From a checkpoint of a small image classifier.
Model: 3.62M parameters, activation relu, depths [6, 6, 6].
Training: muon at rate 0.016, 8000 steps, batches of 64.
Data: 42238 training examples, 12.1 epochs.
Rows from block 11 of a small image classifier, named by matrix and row number. Rows with one number belong to one channel. Each number is 500 + 40 x the weight over its row's rms, rounded and kept within 0 to 999. All counts start at 0. Numbers have three digits each. After the name is the row's rms in percent of the matrix's.
After each channel's rows are labels from the 100 images, of 14976, where the channel reaches its highest value: "colour at peak" is the nearest of a few named colours to the mean colour under the peak. Only what is clearly more common there than usual is listed. The data: capsule endoscopy frames (Kvasir-Capsule). In brackets: how many of the 100.
# convs0: first 3x3 conv (model.blocks.11.convs.0.weight, 96x96x3x3, each kernel summed), inputs 0-95
# convs1: second 3x3 conv (model.blocks.11.convs.1.weight, 96x96x3x3, transposed, each kernel summed), outputs 0-95

convs0.69 088:566464454469530472441447498502481570514528534392510540483423525498496482497499547502500458503571533510565481508548494512502502505522469456555525500451555502445470463481457504520447500448479480496517533524491415436517456539476434560516460553582547513529543453508593459502450534509527563548
convs1.69 105:538463460437504461496568549506452515576494476478480534478523522506454506541578498459513460501502554504469476441500556527584542560433543549564576526552472554482508458470520537473390447483503484469500456519464563427509491531481530515534516536472481507525512591460505469487563533474481491539
colour at peak: black (62)

convs0.73 093:552495461488573529527559456482549541503566501490573447562503496499514495503480483517519488460555512507480435569481608494578531522513523478451531547500502472521547463481478505426516549543621501536454483477521490520562535495508513541528505522554461481538469540555442472527489513573563451465
convs1.73 107:399496515456483481440494510483466531478467466481393557562508495521558621475481554508498501435496503541466525470484455493521501457494488463476474444492549437594516482505553491435443494598463523455475488490510513482465530487476488523459516517576498550538469536583527485494498519481464460522
colour at peak: black (51)

convs0.62 089:538500447453508480444569466493559508539564539507590503541539470569479528558497555511425520588459510537517497539577493489551512521466464517507493459502470538541506413522413439559542529485480497485498501464494499504523442550448496465471512522475489419512525474468523494489496604504539547533
convs1.62 083:488509514460509507578408457498469496447426500470533453469543491452455447510468508488539490512518526456578515452445439466465468537503534539508497540421414432524416514513576414426508483490484484458509510476475557486445454537515539487529482547528526491498505507484569494519512531458528451563
colour at peak: black (31)

convs0.61 112:491449442514461487523497502412487433491458507448456497478479449481430527518436447487487569488433424467488495523435509527529509437493482527471475514490461496470510501541525454441384581477476457448513466480442472468536459471481581488461486431527510541508539555461457536520519472507560478462
convs1.61 097:506522507583495441528545467485473504479478504487483558493442448435481560468440483426502457468532533493527530542536474488516532569567504490519472542425484534583503520514478534481505491542440469490497457392543500517593487502516405470503535486473516526537455509479511427467554484503522595524
colour at peak: grey (41)

convs0.41 107:537520439490490534515490462524554515527448521463512474520493472432484517529515545532470421580532547472476546501585506502558535501486568461481520521476446561602522426530513513536477495487563507490485507458477549492514563559581523556542499598501547537540499536483481532507494525578472537550
convs1.41 109:481523525414520492514471506464462445449450515521494476564498545376452508512507516471513562517506508475543433514446484510485471551488450455461503514472447541504466515550537487478487480495542402481478502525448511517455481526493447474488570541469428462509435469515534464504561576474463390473
colour at peak: black (63)

convs0.35 104:560505500498498562588475445476521503506493424509542502490495499484460502475537436498465489582529509520495504486556536510506509516520466414472506481533497573535492452478534499503521536446487570456466495596519545481491532527480518492530540473463496548602467470518533484416410458600542548548
convs1.35 105:448521530536523456495391447525483490467501450498531513510421487502486439536533412500530508457457529524460476471508519520453479497421423493461484469488511483531476561493548490479421428523534476439460492401473470528505515529481471506524536521529506436475511496545402388493500459499525499523
colour at peak: black (25)

convs0.9 087:474413488554453528479499492470469429452470477421437502474514533471466456477483483510453473454461486481483418562454529535427526489489531563568472497484537511465558468421493489549482483429457551502495418473511514513446494458518527495531448547449506461503506496458463570492471402483507445494
convs1.9 065:523508583540569458609513448513436537509423541484478577528474520514568411540493509536509455513484511512526489452529532457526490572488514477411520481486507469472423475505491471435541475460515510485423479503497489508494525516528518446507480433565468538572494549464486435472489449488508546488
colour at peak: grey (33)

convs0.94 076:574535512542487545557514483487418517534553458494580477487508486505455504503521508472525507543534546497605457450574451444469434504531448499570515482490421478514450458485469470514530477534470476486482587466475499463434568561505441456486480523535524567546489490428549507525505515536497482544
convs1.94 098:500487512400543542535477543480499462589479539502478526544442435459497480487490536462523486526510547553526453459532459562538473508521525468558553557473500511470462543521635523471491523493482436510499477432423505484534447573516500481513485525558482499533497507452506483471496575422519473557
colour at peak: black (40)

convs0.84 104:455512542527499515517556540492425486534483501531472502491434557482490506485471466437470553464539410482501493500478487469475441443558482485444482478553555474457586472460496495503493482456482533440441479483437411483494436424478508530463454535560487463462528466497471552445424458505415480478
convs1.84 088:533468456598466463461472478456579519439436486491441514518567456409474544476485524524559476547538532521519503471510406570479502522417524458513492476502528481470465508514461478503568443507509518615523485484534484531490530536456479534487551535523545546492497493473545430496529535486441489469
colour at peak: grey (30)

convs0.55 088:577515562511515486499561462523522548560485591552431518474512485503516467486578513487512536463564525522599493490502474471513539528573452496534604504495517478406525468477482555519485535444526506465471478434453482485476514495515536524493448457479522501614483563493539470501468442526483495486
convs1.55 111:491508488447462442472489428454472485512523483525445493541466450485508492550460545473538485539558570510515453469558514567542496544451517492537473532518475527459456481442447482528526488550506499343503527518538562436435506528538436546466561496530434523508487473462511523443526518463497516556
colour at peak: black (29)

convs0.51 104:559558503462482486569486564493544575510556540482522430443470489456502448501578506478478563472519462577454467493503464503536519494492468497535496492504494542518489516505510619478519491559568462463489465534467606564590528480531468526487506519453466520498485501477539439470429501525463480542
convs1.51 103:411530547523465426434502464467466516499446543503450507541489566551502572471517506528482473513467450519474483576459456474444527474487573460527477511506509538443375456513499427448479472482507476526515564436535505428479513485555485469513445517533440488486543511510503503448525472473428510471
colour at peak: black (71)

convs0.25 089:431508580404523505470505484469505556502551548481480555534498501551524563471565462477481446571555495496501414434559482560536528489464516481494512513505512593512475521557505459464539488482506527580505534577493458450470522508502447518539413517574470495477434488475557520515498498488517526520
convs1.25 094:462519516459567506512510548481556499495454497443564542537472511491426478472529515420459522517471542473506508522509523419567481438495524536455534558402529475485482548445420434499468446537470473515469446459407486465517489447490448551459500452503468499438535526475438456537511492548487489520
colour at peak: black (51)

convs0.90 091:531505520457592517515471505574537542442499495477410492525541533506536462476551474493522436484502495475511556512563492502507567510495590392463515492531520498496446532564463543539457521527477437455503527496481511451517510540435481440464460495549459578502524499480535467551471595530542537477
convs1.90 099:527462509453467485497570484415457531505456476528554531483411499511397511455455504446437570495513517499523537542494590465476527487466481472522470534485564478473519505471580533476508502513550395503500508475438528506490460456559470463490518540489454545452461468453462507471551577486474462473
colour at peak: black (66)

convs0.56 116:488612505459580455533493545543524511516543502488546483505524538499513541482531533524472492525532543587486468497476492499530475504549551506490539532470554561502529499522474572535513509614589482480497443557486553529464543477525473541455491530502560495533439508503545559530549591458429507496
convs1.56 124:486536528473522461486565524464452520518494517469497471510483495462484478520467533491508497462463424542464448534497510501444536453473498445569529536519537408536497494524532451471549438501526486517488498408480524544473452491512536485598474481534454576488439396569445487431445500449451558517
colour at peak: black (33)

convs0.29 096:537502478502577526552475528456511602487486449520478489497537505441518445453520553499496523552531518483560474505545505536567543476502491443469549510457577541487467480523471476510463447531567453454478506503540532534565499502523506610495516510592486529525453442540546496508522545606543500532
convs1.29 114:444512490567499516495490561470479491581518494511470501497504560512494611575542484459517500473531538559461470465477461498515533496450573471463506507457461481482497522486531444449515391565523450473563472431513505488510459505478479471510474528496492519424487639491501437433527508490463499506
colour at peak: black (67)

convs0.43 122:559495540528476489556463515451561535519558554496587487474549502479457493537468535505499513576535595587466549468544478480461498502489511454486469554468490518505530495482537513502521519482495486508506506480509545354527491545502495539495486589458490525442499470506529461529545480535469583594
convs1.43 115:522482510491504535500508550558489508483449456542449497505524556427461489539421532547537531577514492470552465549524457497514525576453461551499407502491479585474474472497502548441462570510469468533497498490531534431509563553506509412528491489504537439490543514452513509445527506500502400446
colour at peak: black (71)

convs0.33 102:410521470541515449436440528500431465502508507468496495470515474512421448524464430514468527485399560445476537490447552567485489528484505520507464418484480488497492460481493516473513440480517484484485540518450479477471487575514487522533530479452473481513524507463488460558489412413422561432
convs1.33 069:491616581461479506475504549535521525508455495492494561527579598444645520468517485493448548539508473499518470462508551492501501558456477479490510483517517500514588484574568509497512499468474514521534461481505511495520451520473493542523449458514581495538478510517526464481429531513463513441
colour at peak: grey (44)

convs0.68 101:556486516451571506517498475474569532559522456451546457491512444474458501502550508477470524536565540489554490528518501525468512500547508526579525502479481426520484515482448522502541474546589501452561483496464446556566461485596520567482511509454515516518537452494600420566549497492463531494
convs1.68 105:447452511549479458457456477424513609522516544507465501482479577417526479485491489498572577425543420500555504453460452520520516534547542429513457481484532507500464445483523485493566456489469495479494478437427503469429458497517494438546534538559489498445520531464504476488538492461469493517
colour at peak: black (42)