From a checkpoint of a small image classifier: 64-pixel images.
Rows from block 11 of a small image classifier, named by matrix and row number. Rows with one number belong to one channel. Each number is 200 + 40 x the weight over its row's rms, rounded and kept within 0 to 999. All counts start at 0. After the name is the row's rms in percent of the matrix's.
Before each channel's rows are labels from the 100 images, of 14976, where the channel reaches its highest value: "colour at peak" is the nearest of a few named colours to the mean colour under the peak; "peak at" is the part of the image that holds the peak. Only what is clearly more common there than usual is listed. The data: capsule endoscopy frames (Kvasir-Capsule).
# convs0: first 3x3 conv (model.blocks.11.convs.0.weight, 96x96x3x3, each kernel summed), inputs 0-95
# convs1: second 3x3 conv (model.blocks.11.convs.1.weight, 96x96x3x3, transposed, each kernel summed), outputs 0-95

colour at peak: orange
peak at: middle right
convs0.31,099,163,189,223,160,191,207,163,157,319,149,249,197,173,186,186,231,200,128,231,205,198,179,229,273,197,200,217,149,165,178,184,160,243,191,239,235,137,164,162,147,129,241,192,226,156,217,153,139,149,226,169,186,180,168,163,186,215,230,202,199,191,104,157,233,257,188,134,241,241,194,232,189,156,173,133,188,157,167,256,248,261,206,201,109,181,194,148,153,165,176,162,160,176,149,161,182
convs1.31,100,101,236,211,186,198,154,155,239,172,247,243,230,158,223,242,249,180,226,220,177,198,165,188,201,273,161,192,149,224,271,197,183,165,194,157,184,135,245,225,312,195,192,183,132,237,87,182,175,187,220,262,181,296,245,169,215,200,200,164,208,193,189,195,159,219,300,242,200,238,191,212,236,202,219,200,114,233,182,242,206,145,180,245,195,185,176,160,205,206,227,194,167,236,202,149,152

colour at peak: grey
peak at: bottom right
convs0.39,106,144,182,201,174,183,159,202,194,233,204,143,168,177,171,196,199,190,129,180,163,226,163,176,216,261,167,198,171,250,200,231,114,79,234,254,238,161,143,159,209,174,207,208,176,158,183,208,244,217,131,200,221,201,200,155,170,190,186,241,238,152,70,164,183,173,125,231,238,250,280,143,160,219,193,206,187,164,187,262,183,246,223,178,145,182,197,167,211,161,243,224,213,166,146,164,139
convs1.39,098,243,191,229,162,173,169,194,153,222,152,196,157,141,188,168,154,151,190,259,198,204,271,212,226,218,161,247,173,172,241,226,178,202,148,168,148,145,229,136,234,187,198,149,195,248,181,161,186,147,229,172,157,143,241,245,265,219,240,270,161,253,194,156,264,248,223,214,204,112,233,141,244,162,185,209,244,128,206,129,253,158,252,181,245,299,197,164,223,152,207,201,174,218,185,185,203

colour at peak: orange
peak at: middle left
convs0.37,097,141,183,218,199,179,220,180,243,226,168,182,99,190,181,169,195,207,233,254,177,206,217,202,159,285,278,178,210,165,244,170,122,144,196,218,218,231,155,117,224,112,229,184,198,206,234,138,168,268,172,214,177,165,159,241,135,173,184,250,144,183,183,190,174,204,149,193,184,187,171,183,199,120,193,175,163,183,232,273,220,301,182,158,219,177,203,146,210,172,209,196,135,140,212,175,267
convs1.37,083,203,320,148,179,146,199,206,222,157,197,184,90,224,267,228,209,209,227,255,123,180,199,216,232,169,193,178,104,231,213,182,265,186,194,210,143,219,247,198,295,137,205,221,142,234,236,233,139,185,254,264,178,247,191,214,262,210,205,192,192,236,204,241,153,189,224,180,168,223,170,173,205,166,169,162,175,166,212,264,250,175,184,195,199,143,275,215,246,203,205,175,207,206,230,256,159

colour at peak: orange
peak at: top centre
convs0.2,097,175,161,226,274,202,131,180,142,137,154,171,161,194,208,231,171,208,221,125,218,203,152,230,227,222,190,170,166,232,273,237,173,232,201,220,160,175,198,139,239,106,195,216,173,253,206,166,176,187,229,224,246,202,225,201,151,220,244,207,98,247,215,121,169,151,149,232,175,197,185,151,159,199,199,199,259,236,205,141,185,218,228,219,209,158,271,182,183,193,158,208,96,199,191,116,263
convs1.2,096,195,128,229,187,194,160,185,235,149,193,275,219,247,249,134,197,129,229,188,219,210,180,158,158,170,227,175,230,225,168,176,186,221,103,212,187,194,218,163,207,182,158,179,165,139,216,150,189,212,200,132,216,229,159,195,240,175,115,142,150,239,251,233,192,195,239,211,199,157,177,225,230,188,168,238,92,152,207,315,172,250,219,196,181,190,176,239,231,159,177,187,294,227,271,196,226

colour at peak: black
peak at: top left
convs0.67,098,225,214,202,242,220,243,226,156,127,91,195,239,227,249,182,176,182,194,185,193,178,244,182,176,162,206,248,175,218,165,261,215,282,221,231,184,198,231,198,218,262,243,203,176,181,228,163,244,145,226,231,185,208,183,196,216,158,307,213,232,157,168,197,158,201,163,196,110,216,194,186,209,201,306,196,183,249,263,185,193,205,202,220,197,153,77,206,258,153,259,252,264,244,182,220,203
convs1.67,108,275,185,159,220,178,239,217,199,211,122,207,223,188,202,129,183,156,162,200,262,187,191,234,278,275,165,178,210,234,145,148,192,282,183,193,166,205,186,227,204,233,276,217,215,235,222,177,190,214,204,165,150,120,175,243,231,254,218,238,254,131,218,207,125,167,155,247,132,145,199,204,166,189,254,164,247,117,198,201,188,211,163,168,179,218,208,191,201,228,161,156,299,163,199,165,253

colour at peak: grey; orange
peak at: bottom left
convs0.7,092,169,174,137,222,203,191,134,228,204,208,221,114,166,230,257,177,231,179,182,170,192,165,214,199,230,207,174,99,235,243,183,284,186,200,155,181,235,128,129,150,226,175,153,178,196,144,126,149,134,190,168,153,169,199,262,153,194,182,277,156,255,201,221,133,153,144,202,148,150,207,133,211,186,196,181,208,204,178,161,167,245,200,132,194,232,158,133,151,174,156,180,173,198,182,187,212
convs1.7,081,176,229,156,264,173,146,146,178,181,146,182,201,217,175,172,238,197,207,186,134,195,131,189,237,186,153,201,202,202,208,215,202,330,186,244,271,213,230,172,188,234,215,242,181,159,174,218,232,160,137,201,228,229,178,226,113,149,183,253,212,197,208,150,232,235,172,267,186,178,204,201,306,258,205,202,113,127,141,190,209,229,165,185,141,183,255,244,180,176,143,220,222,181,129,212,198

colour at peak: pink
peak at: bottom right; top centre
convs0.12,097,163,160,185,161,202,183,214,181,194,169,212,169,229,206,196,252,196,122,280,221,178,139,272,259,249,181,155,154,207,196,146,142,214,238,155,201,173,209,219,199,175,204,162,159,132,178,201,128,174,227,254,206,257,226,160,161,199,242,252,217,254,228,250,276,171,187,237,186,270,209,221,175,195,195,139,125,168,227,250,263,221,239,98,182,258,161,226,173,222,181,197,242,184,127,241,166
convs1.12,114,187,199,161,134,274,228,187,147,173,216,167,283,176,194,229,122,168,241,159,281,185,174,141,246,196,252,166,184,182,252,250,164,199,144,172,197,259,201,273,203,247,140,193,99,171,207,148,203,221,171,248,234,180,190,217,212,162,201,173,205,186,118,193,230,241,263,160,221,203,179,132,232,265,166,224,204,170,278,156,167,207,189,183,199,164,168,143,248,167,212,191,172,255,190,220,243

colour at peak: black
peak at: top left
convs0.40,089,199,218,227,184,219,225,248,204,287,179,272,226,218,255,174,160,179,241,252,225,272,240,200,150,220,196,226,218,189,172,163,320,177,241,215,234,176,201,233,215,196,225,212,205,282,233,168,259,258,216,228,258,136,185,182,145,140,201,209,203,200,217,292,253,228,157,155,197,273,248,212,172,225,246,148,199,249,191,217,278,239,220,144,160,134,212,170,206,191,199,184,218,164,223,270,188
convs1.40,103,218,184,187,177,216,167,136,264,277,211,236,234,232,160,156,212,214,260,208,226,178,230,186,253,211,185,274,99,191,150,207,173,299,187,232,200,230,163,161,212,152,232,212,177,184,204,224,225,162,212,177,221,192,231,215,222,267,145,196,200,177,250,179,150,143,164,177,112,231,221,160,166,128,198,228,162,98,268,214,199,178,180,203,170,163,120,207,211,243,143,280,206,181,223,227,220

colour at peak: black
peak at: top left
convs0.1,100,265,170,225,240,207,205,201,248,199,183,169,249,163,173,229,205,200,193,217,246,202,188,170,158,204,201,274,241,168,221,205,290,267,194,253,171,166,268,176,219,191,234,233,286,175,184,163,223,138,230,201,240,209,209,231,245,114,182,208,329,176,266,260,168,182,219,192,218,196,255,224,217,248,215,233,174,179,222,208,304,239,234,193,141,207,185,231,225,255,243,242,179,206,277,202,154
convs1.1,091,143,159,289,250,233,155,195,228,211,190,217,215,269,194,220,173,179,240,219,171,100,144,182,220,223,194,166,175,269,199,203,139,181,186,161,155,260,158,155,223,215,224,177,167,238,222,221,208,244,152,183,214,243,241,223,198,197,152,230,203,141,182,210,175,174,244,128,173,158,142,167,194,164,189,267,109,189,168,102,198,218,167,231,149,163,263,179,186,143,180,181,206,113,184,174,259

colour at peak: pink; grey
peak at: top centre
convs0.28,118,192,171,146,232,190,131,168,167,171,208,186,116,176,127,162,186,136,225,133,194,246,145,197,248,204,185,176,180,183,291,205,137,242,227,174,105,225,165,150,170,150,189,103,187,232,216,228,186,159,205,209,184,191,279,165,196,181,136,185,205,106,216,173,266,169,220,162,204,196,238,197,190,178,197,202,199,203,214,217,236,224,230,180,202,305,164,173,230,242,218,201,232,221,131,136,186
convs1.28,112,199,141,217,244,235,225,175,195,175,194,213,211,157,164,161,190,212,230,191,225,244,221,254,233,151,245,273,202,233,198,207,203,186,245,196,227,141,285,117,286,189,259,201,193,195,198,167,224,113,184,242,250,240,99,218,225,220,129,169,202,237,115,133,170,191,176,179,196,235,208,151,203,184,184,172,209,196,231,166,187,255,217,259,185,171,121,167,150,189,261,199,152,219,141,268,162