{"model": "image classifier", "dataset": "capsule endoscopy frames (Kvasir-Capsule)", "train_examples": 42238, "image_size": 64, "crop_scale_min": 0.7, "horizontal_flip": true, "translate": 0.06, "targets": ["finding"], "num_classes": 11, "arch": "resnet", "norm": "batchnorm", "activation": "relu", "padding_mode": "reflect", "depths": [6, 6, 6], "kernel_size": 3, "stem": "single", "avg_pool_shortcut": false, "widths": [64, 96, 144], "label_smoothing": 0.1, "loss": "cross_entropy", "head_dropout": 0.2, "init": "kaiming_normal", "residual_init": "none", "optimizer": "muon", "muon_scale": "original", "lr": 0.016, "momentum": 0.95, "nesterov": true, "orthogonalizer": "newton_schulz_5", "adamw_lr_other_params": 0.0028, "grad_clip": 1.0, "steps": 8000, "batch_size": 64, "epochs": 12.1, "lr_schedule": "cosine", "final_lr_fraction": 0.05, "warmup_steps": 800, "weight_decay": 0.02, "adamw_weight_decay_other_params": 0.01}
Rows from block 11 of a small image classifier, named by matrix and row number. Rows with one number belong to one channel. Each number is 500 + 50 x the weight over its row's rms, rounded and kept within 0 to 999. All counts start at 0. Numbers have three digits each.
After each channel's rows are labels from the 100 images, of 14976, where the channel reaches its highest value: "top examples" is what is common among them. Only what is clearly more common there than usual is listed. The data: capsule endoscopy frames (Kvasir-Capsule). In brackets: how many of the 100, against the usual share in percent.
# convs0: first 3x3 conv (model.blocks.11.convs.0.weight, 96x96x3x3, each kernel summed), inputs 0-95
# convs1: second 3x3 conv (model.blocks.11.convs.1.weight, 96x96x3x3, transposed, each kernel summed), outputs 0-95

convs0.10:395471473571372464458452492516474540467484526444450468551485497415549519515462482491503534537411398472530399497465443562503496480448519524447515436499479452505516519479433535530440508518490423562405478494460485617463494581548521450472589402557486434452522512478449445424517460460451479386
convs1.10:488523546540421390536512430469483413473525462533494541546510559468538573483443493570508504487496534422560503508517429455485563550497418527540513529490406438513485574519511455521519573575506393603551561487514514487602554452547399443568431516504489426488454533512586467520448542555518430427
top examples: finding: lymphangiectasia (31 vs 1.3); finding: pylorus (30 vs 3.4)

convs0.50:410414505467502415398511442453585512531418477421464521446501504531537506505441419520551495463465517460480505439421475474419549489472503544533558361531496449459475527421459474501501560543443442491462437467511480464610533466491463462559421514495517444509528436479467504597476441426443410446
convs1.50:506490573483416502551471438443491581449463522521465483584487555507572502524468537490469492482532521525449419493491569513498515604524634442497558519586587499567540459553459536558540444437412496466561500567507550436501424517486628430532529466534576467440506503534565436488435539493435568498
top examples: finding: foreign body (33 vs 1.6)

convs0.22:474553395476464520500429454411468485497503517483423466643554456452459447470567593468473501578586597545488544442548466520514557577598486451518588487444490526518486458585411460475542417537480472552499489439468533544509498571587464515454504506460518496436457476566533512452529463549466536547
convs1.22:618498504487450463558443514488529580491482493497457585438422532504440491573460543521499560465541550544507546397493468489537585552576487473551564465505386528435485557489525500544524508477566467527424443533513528462553453605493371491534514549521483476510485537434498413502464581528445379540
top examples: finding: lymphangiectasia (25 vs 1.3)

convs0.44:459455531528488442565477427571460468478498458491507438544582477520488494434430531556456501497429451504502564476462467533491455462547575509464587557471538492491540455492450458376459405518487561464528522497538507565452398485499553476482521402607537448323502524605492494483461445492507443504
convs1.44:513523530532556611443502381489408489535498618604495559513603529465518448499480560542536452501461464511515499511495422542501462516492400480502536403517353502583529490516493500472516559506537583508553521525485598526507529477510521502425554528482492473436495445568516571552482487509384451465
top examples: finding: ulcer (26 vs 1.6)

convs0.66:445485439470438422449483497452510606407470529532503462452495510446546483469501482515469447423520520547457404505404496495467430465553492503451422528481478445481486505536518506616417476419429529518425466521404459479416499553482549571487364476490468516460473532474474527548455418508421394529
convs1.66:440506539551490418527456419453563477486457453488501487526570492459449554467486490517444468477464558430512469447457487549441503510463560469517517534560451456568547497452523373428605518587460477479570510532559456468453467429570470395476569469548453577514495584568585392427474474509509465449
top examples: finding: reduced mucosal view (59 vs 6.2)

convs0.81:476515601461476441434483602537479499440482459446462484486446477479442497463493437472506506422400477476597611451522444478463418404533508407443450498500497523477475496524530454486460426446464493455452496456539538505539446439442547398468559418617522529423464555466491601501486540535488443481
convs1.81:416526462503527579524576433533573550431480559501570509440632488509553475506565504509432447457404428499445475517492471616510501549408470548545483514544517507572519502474561463450458541485463463552519425477450445501456529432497411527517471525519578519464594462458576495478474402522428442546
top examples: finding: ileocecal valve (51 vs 8.8)

convs0.54:447381440432437557465494425561505442489543514520511429484509508512452462577483494535424490458449456450519536460428501574402463421478542566480544541559440517465483494590469472476432495479468545425440446478521490502517435422488558463426520521525461460424550468500383568558505383504456557466
convs1.54:500549520504574587557562574607554496497614510500510465563499509457441511447456465503470555443528502456423592573529459439531552579593502506571496447531542439492433476463425509489550494406466476497445501494564487517433550446443529586481514501503474532501400421421496532534513428545410489459
top examples: finding: ileocecal valve (33 vs 8.8); finding: ulcer (25 vs 1.6)

convs0.79:536487470450548483545463494513448574592517474473516528516517505485475502405594557485403487499560546464552574559546559523555544530532590439587520570558458470463440463581422489451411459607498519491492498478499553467539541540484513525493414402601540542548420436523553482542453502413453526497
convs1.79:491432476466580455528459488525491567572537414555461568507417511476483473406466652486507469468504531589485522410474501601405498524513591449599485566456557491495484507501469497468591471534532530506557427469419520479461539556490486448539457537501448579552428466535467441477537594483477489493
top examples: finding: foreign body (36 vs 1.6); finding: lymphangiectasia (25 vs 1.3)

convs0.8:534568509471499430526440413491541522462502586525431512521524519521527473501545512474382508582500559486501486395555538482492415577550477502398517460531422522560411445500404487524528532542556498561479469528437518533507614560491504478518490556493622526608500506606476502519480523538574532424
convs1.8:573534502503500547491485558448480496490476483503479505514466356500575544505610505427567578457542494586489486469511473545544467506551475424599580570472533426470517530558482478574555509491553406448521500459460521419490539504458561514456530503471487499422438542525579517537607453456478392603
top examples: finding: foreign body (29 vs 1.6)

convs0.34:462435408531437467517548374488500490443506425478470496446477488504669445482434477499480437475451506482449348504439460401391462491522472475470462399492485494409467479516495538465463528471507542456438440467514450481522493546521548451506494530445482428500532433511412469511565431478459509497
convs1.34:480461436474478510531527533562444519519457478534515552564471540671456505483527501529583446471496540463541484506517488511587531544504491447591478612452565464639514451552466449477510501492415389496579470484559541537521473464499527421493534455557503534410503577539569456544457491425457522440
top examples: finding: foreign body (50 vs 1.6)

convs0.70:483435584481544514461405425490511453471502453471419493471457491489438466455479438463463464484455567539574478526501536461461463544440537446512468462531490492529525536530432488576549403429519436485433378494644487423492440486482499466446466495411479447464451530480398542431408503414460513541
convs1.70:502480592535537495551494520492467434490454522471530476572521542619532522424449490525527456632446521516448525465485513451546485473491563408470441440531494577493549505389513544409432558460532475432494436441491531563456528515482516528559462396527522508522594529381546456533442495428559436475
top examples: finding: ileocecal valve (43 vs 8.8)

convs0.5:475452516632423521511436461440439449470514445523501504432465447542486466479505505506507444445392415522510527483438561501520428489472474517494519494531532454414457518373454489465530427530441375478498582463458538439509442528472489489515404477593417467484470486513421467486543509479381577506
convs1.5:516495595459519606513547443560480507510439496484567481516503530419472531483522506485544412411538607575564457465433573523481475506492468479464566576513527476465441367506497563508571453515516483636546466461466514574535462477523506564423521463494509465552511605511472549576492542466542595466
top examples: finding: pylorus (35 vs 3.4)

convs0.11:565482512457505483515484428517542544497505455489532546587545494529489497520641592575486531637565443567522555567510552555521516528586564454469557532486444523472546480436358461480524518509591495492540534407440500523471575559552519588497452460476568473491532519425556545504500552479525545502
convs1.11:521430468482534420475468529573521556523486440578515494483499470471427489479497603505586517359495539535508502474499434540505425524485584476563604532492484443498493541503534425541559439543506485505426427400485502465450506496546502534591498514523448616467468439501544471494501530356439538582
top examples: finding: lymphangiectasia (26 vs 1.3); finding: foreign body (25 vs 1.6)

convs0.19:417456483505491546465471477405459451469456477537464551512486492509445457481477418470570443533491439454555516472525475434469489434606420527475400564431521438429498550458439362418534547555489548538450504464536498522385429481436503527482533448570538458489434573529501504540525408510443471542
convs1.19:445493563438532467598509463511492526522601589471444486529539547503520483498504461616475525484492486496498354622441473630527514491466453467493511464545511561581527503534503524416580541499526527508433507467514425488485513537470488473479527372420494523501481448473504558528588566444482604517
top examples: finding: ileocecal valve (30 vs 8.8)

convs0.20:616574530473448558482474461492552458547570529560398491521495526468464540446526587476435446452509491509462499582618561477456506480508620512496503483474436478501630467501440535517527429501509535564479491526459532490496605541380523476506475447534523532414499536447580522527533524461529485385
convs1.20:507487473426461426467532509394524580495444464455520526443529406452459436570357489543542509489521549517501448518439455486462544544410491453597517485454501482461418505441471532499474580537543497482505539518477511448441519524471510460488535414548522552461460361525378481554489548421459445553
top examples: finding: lymphangiectasia (52 vs 1.3); finding: foreign body (26 vs 1.6)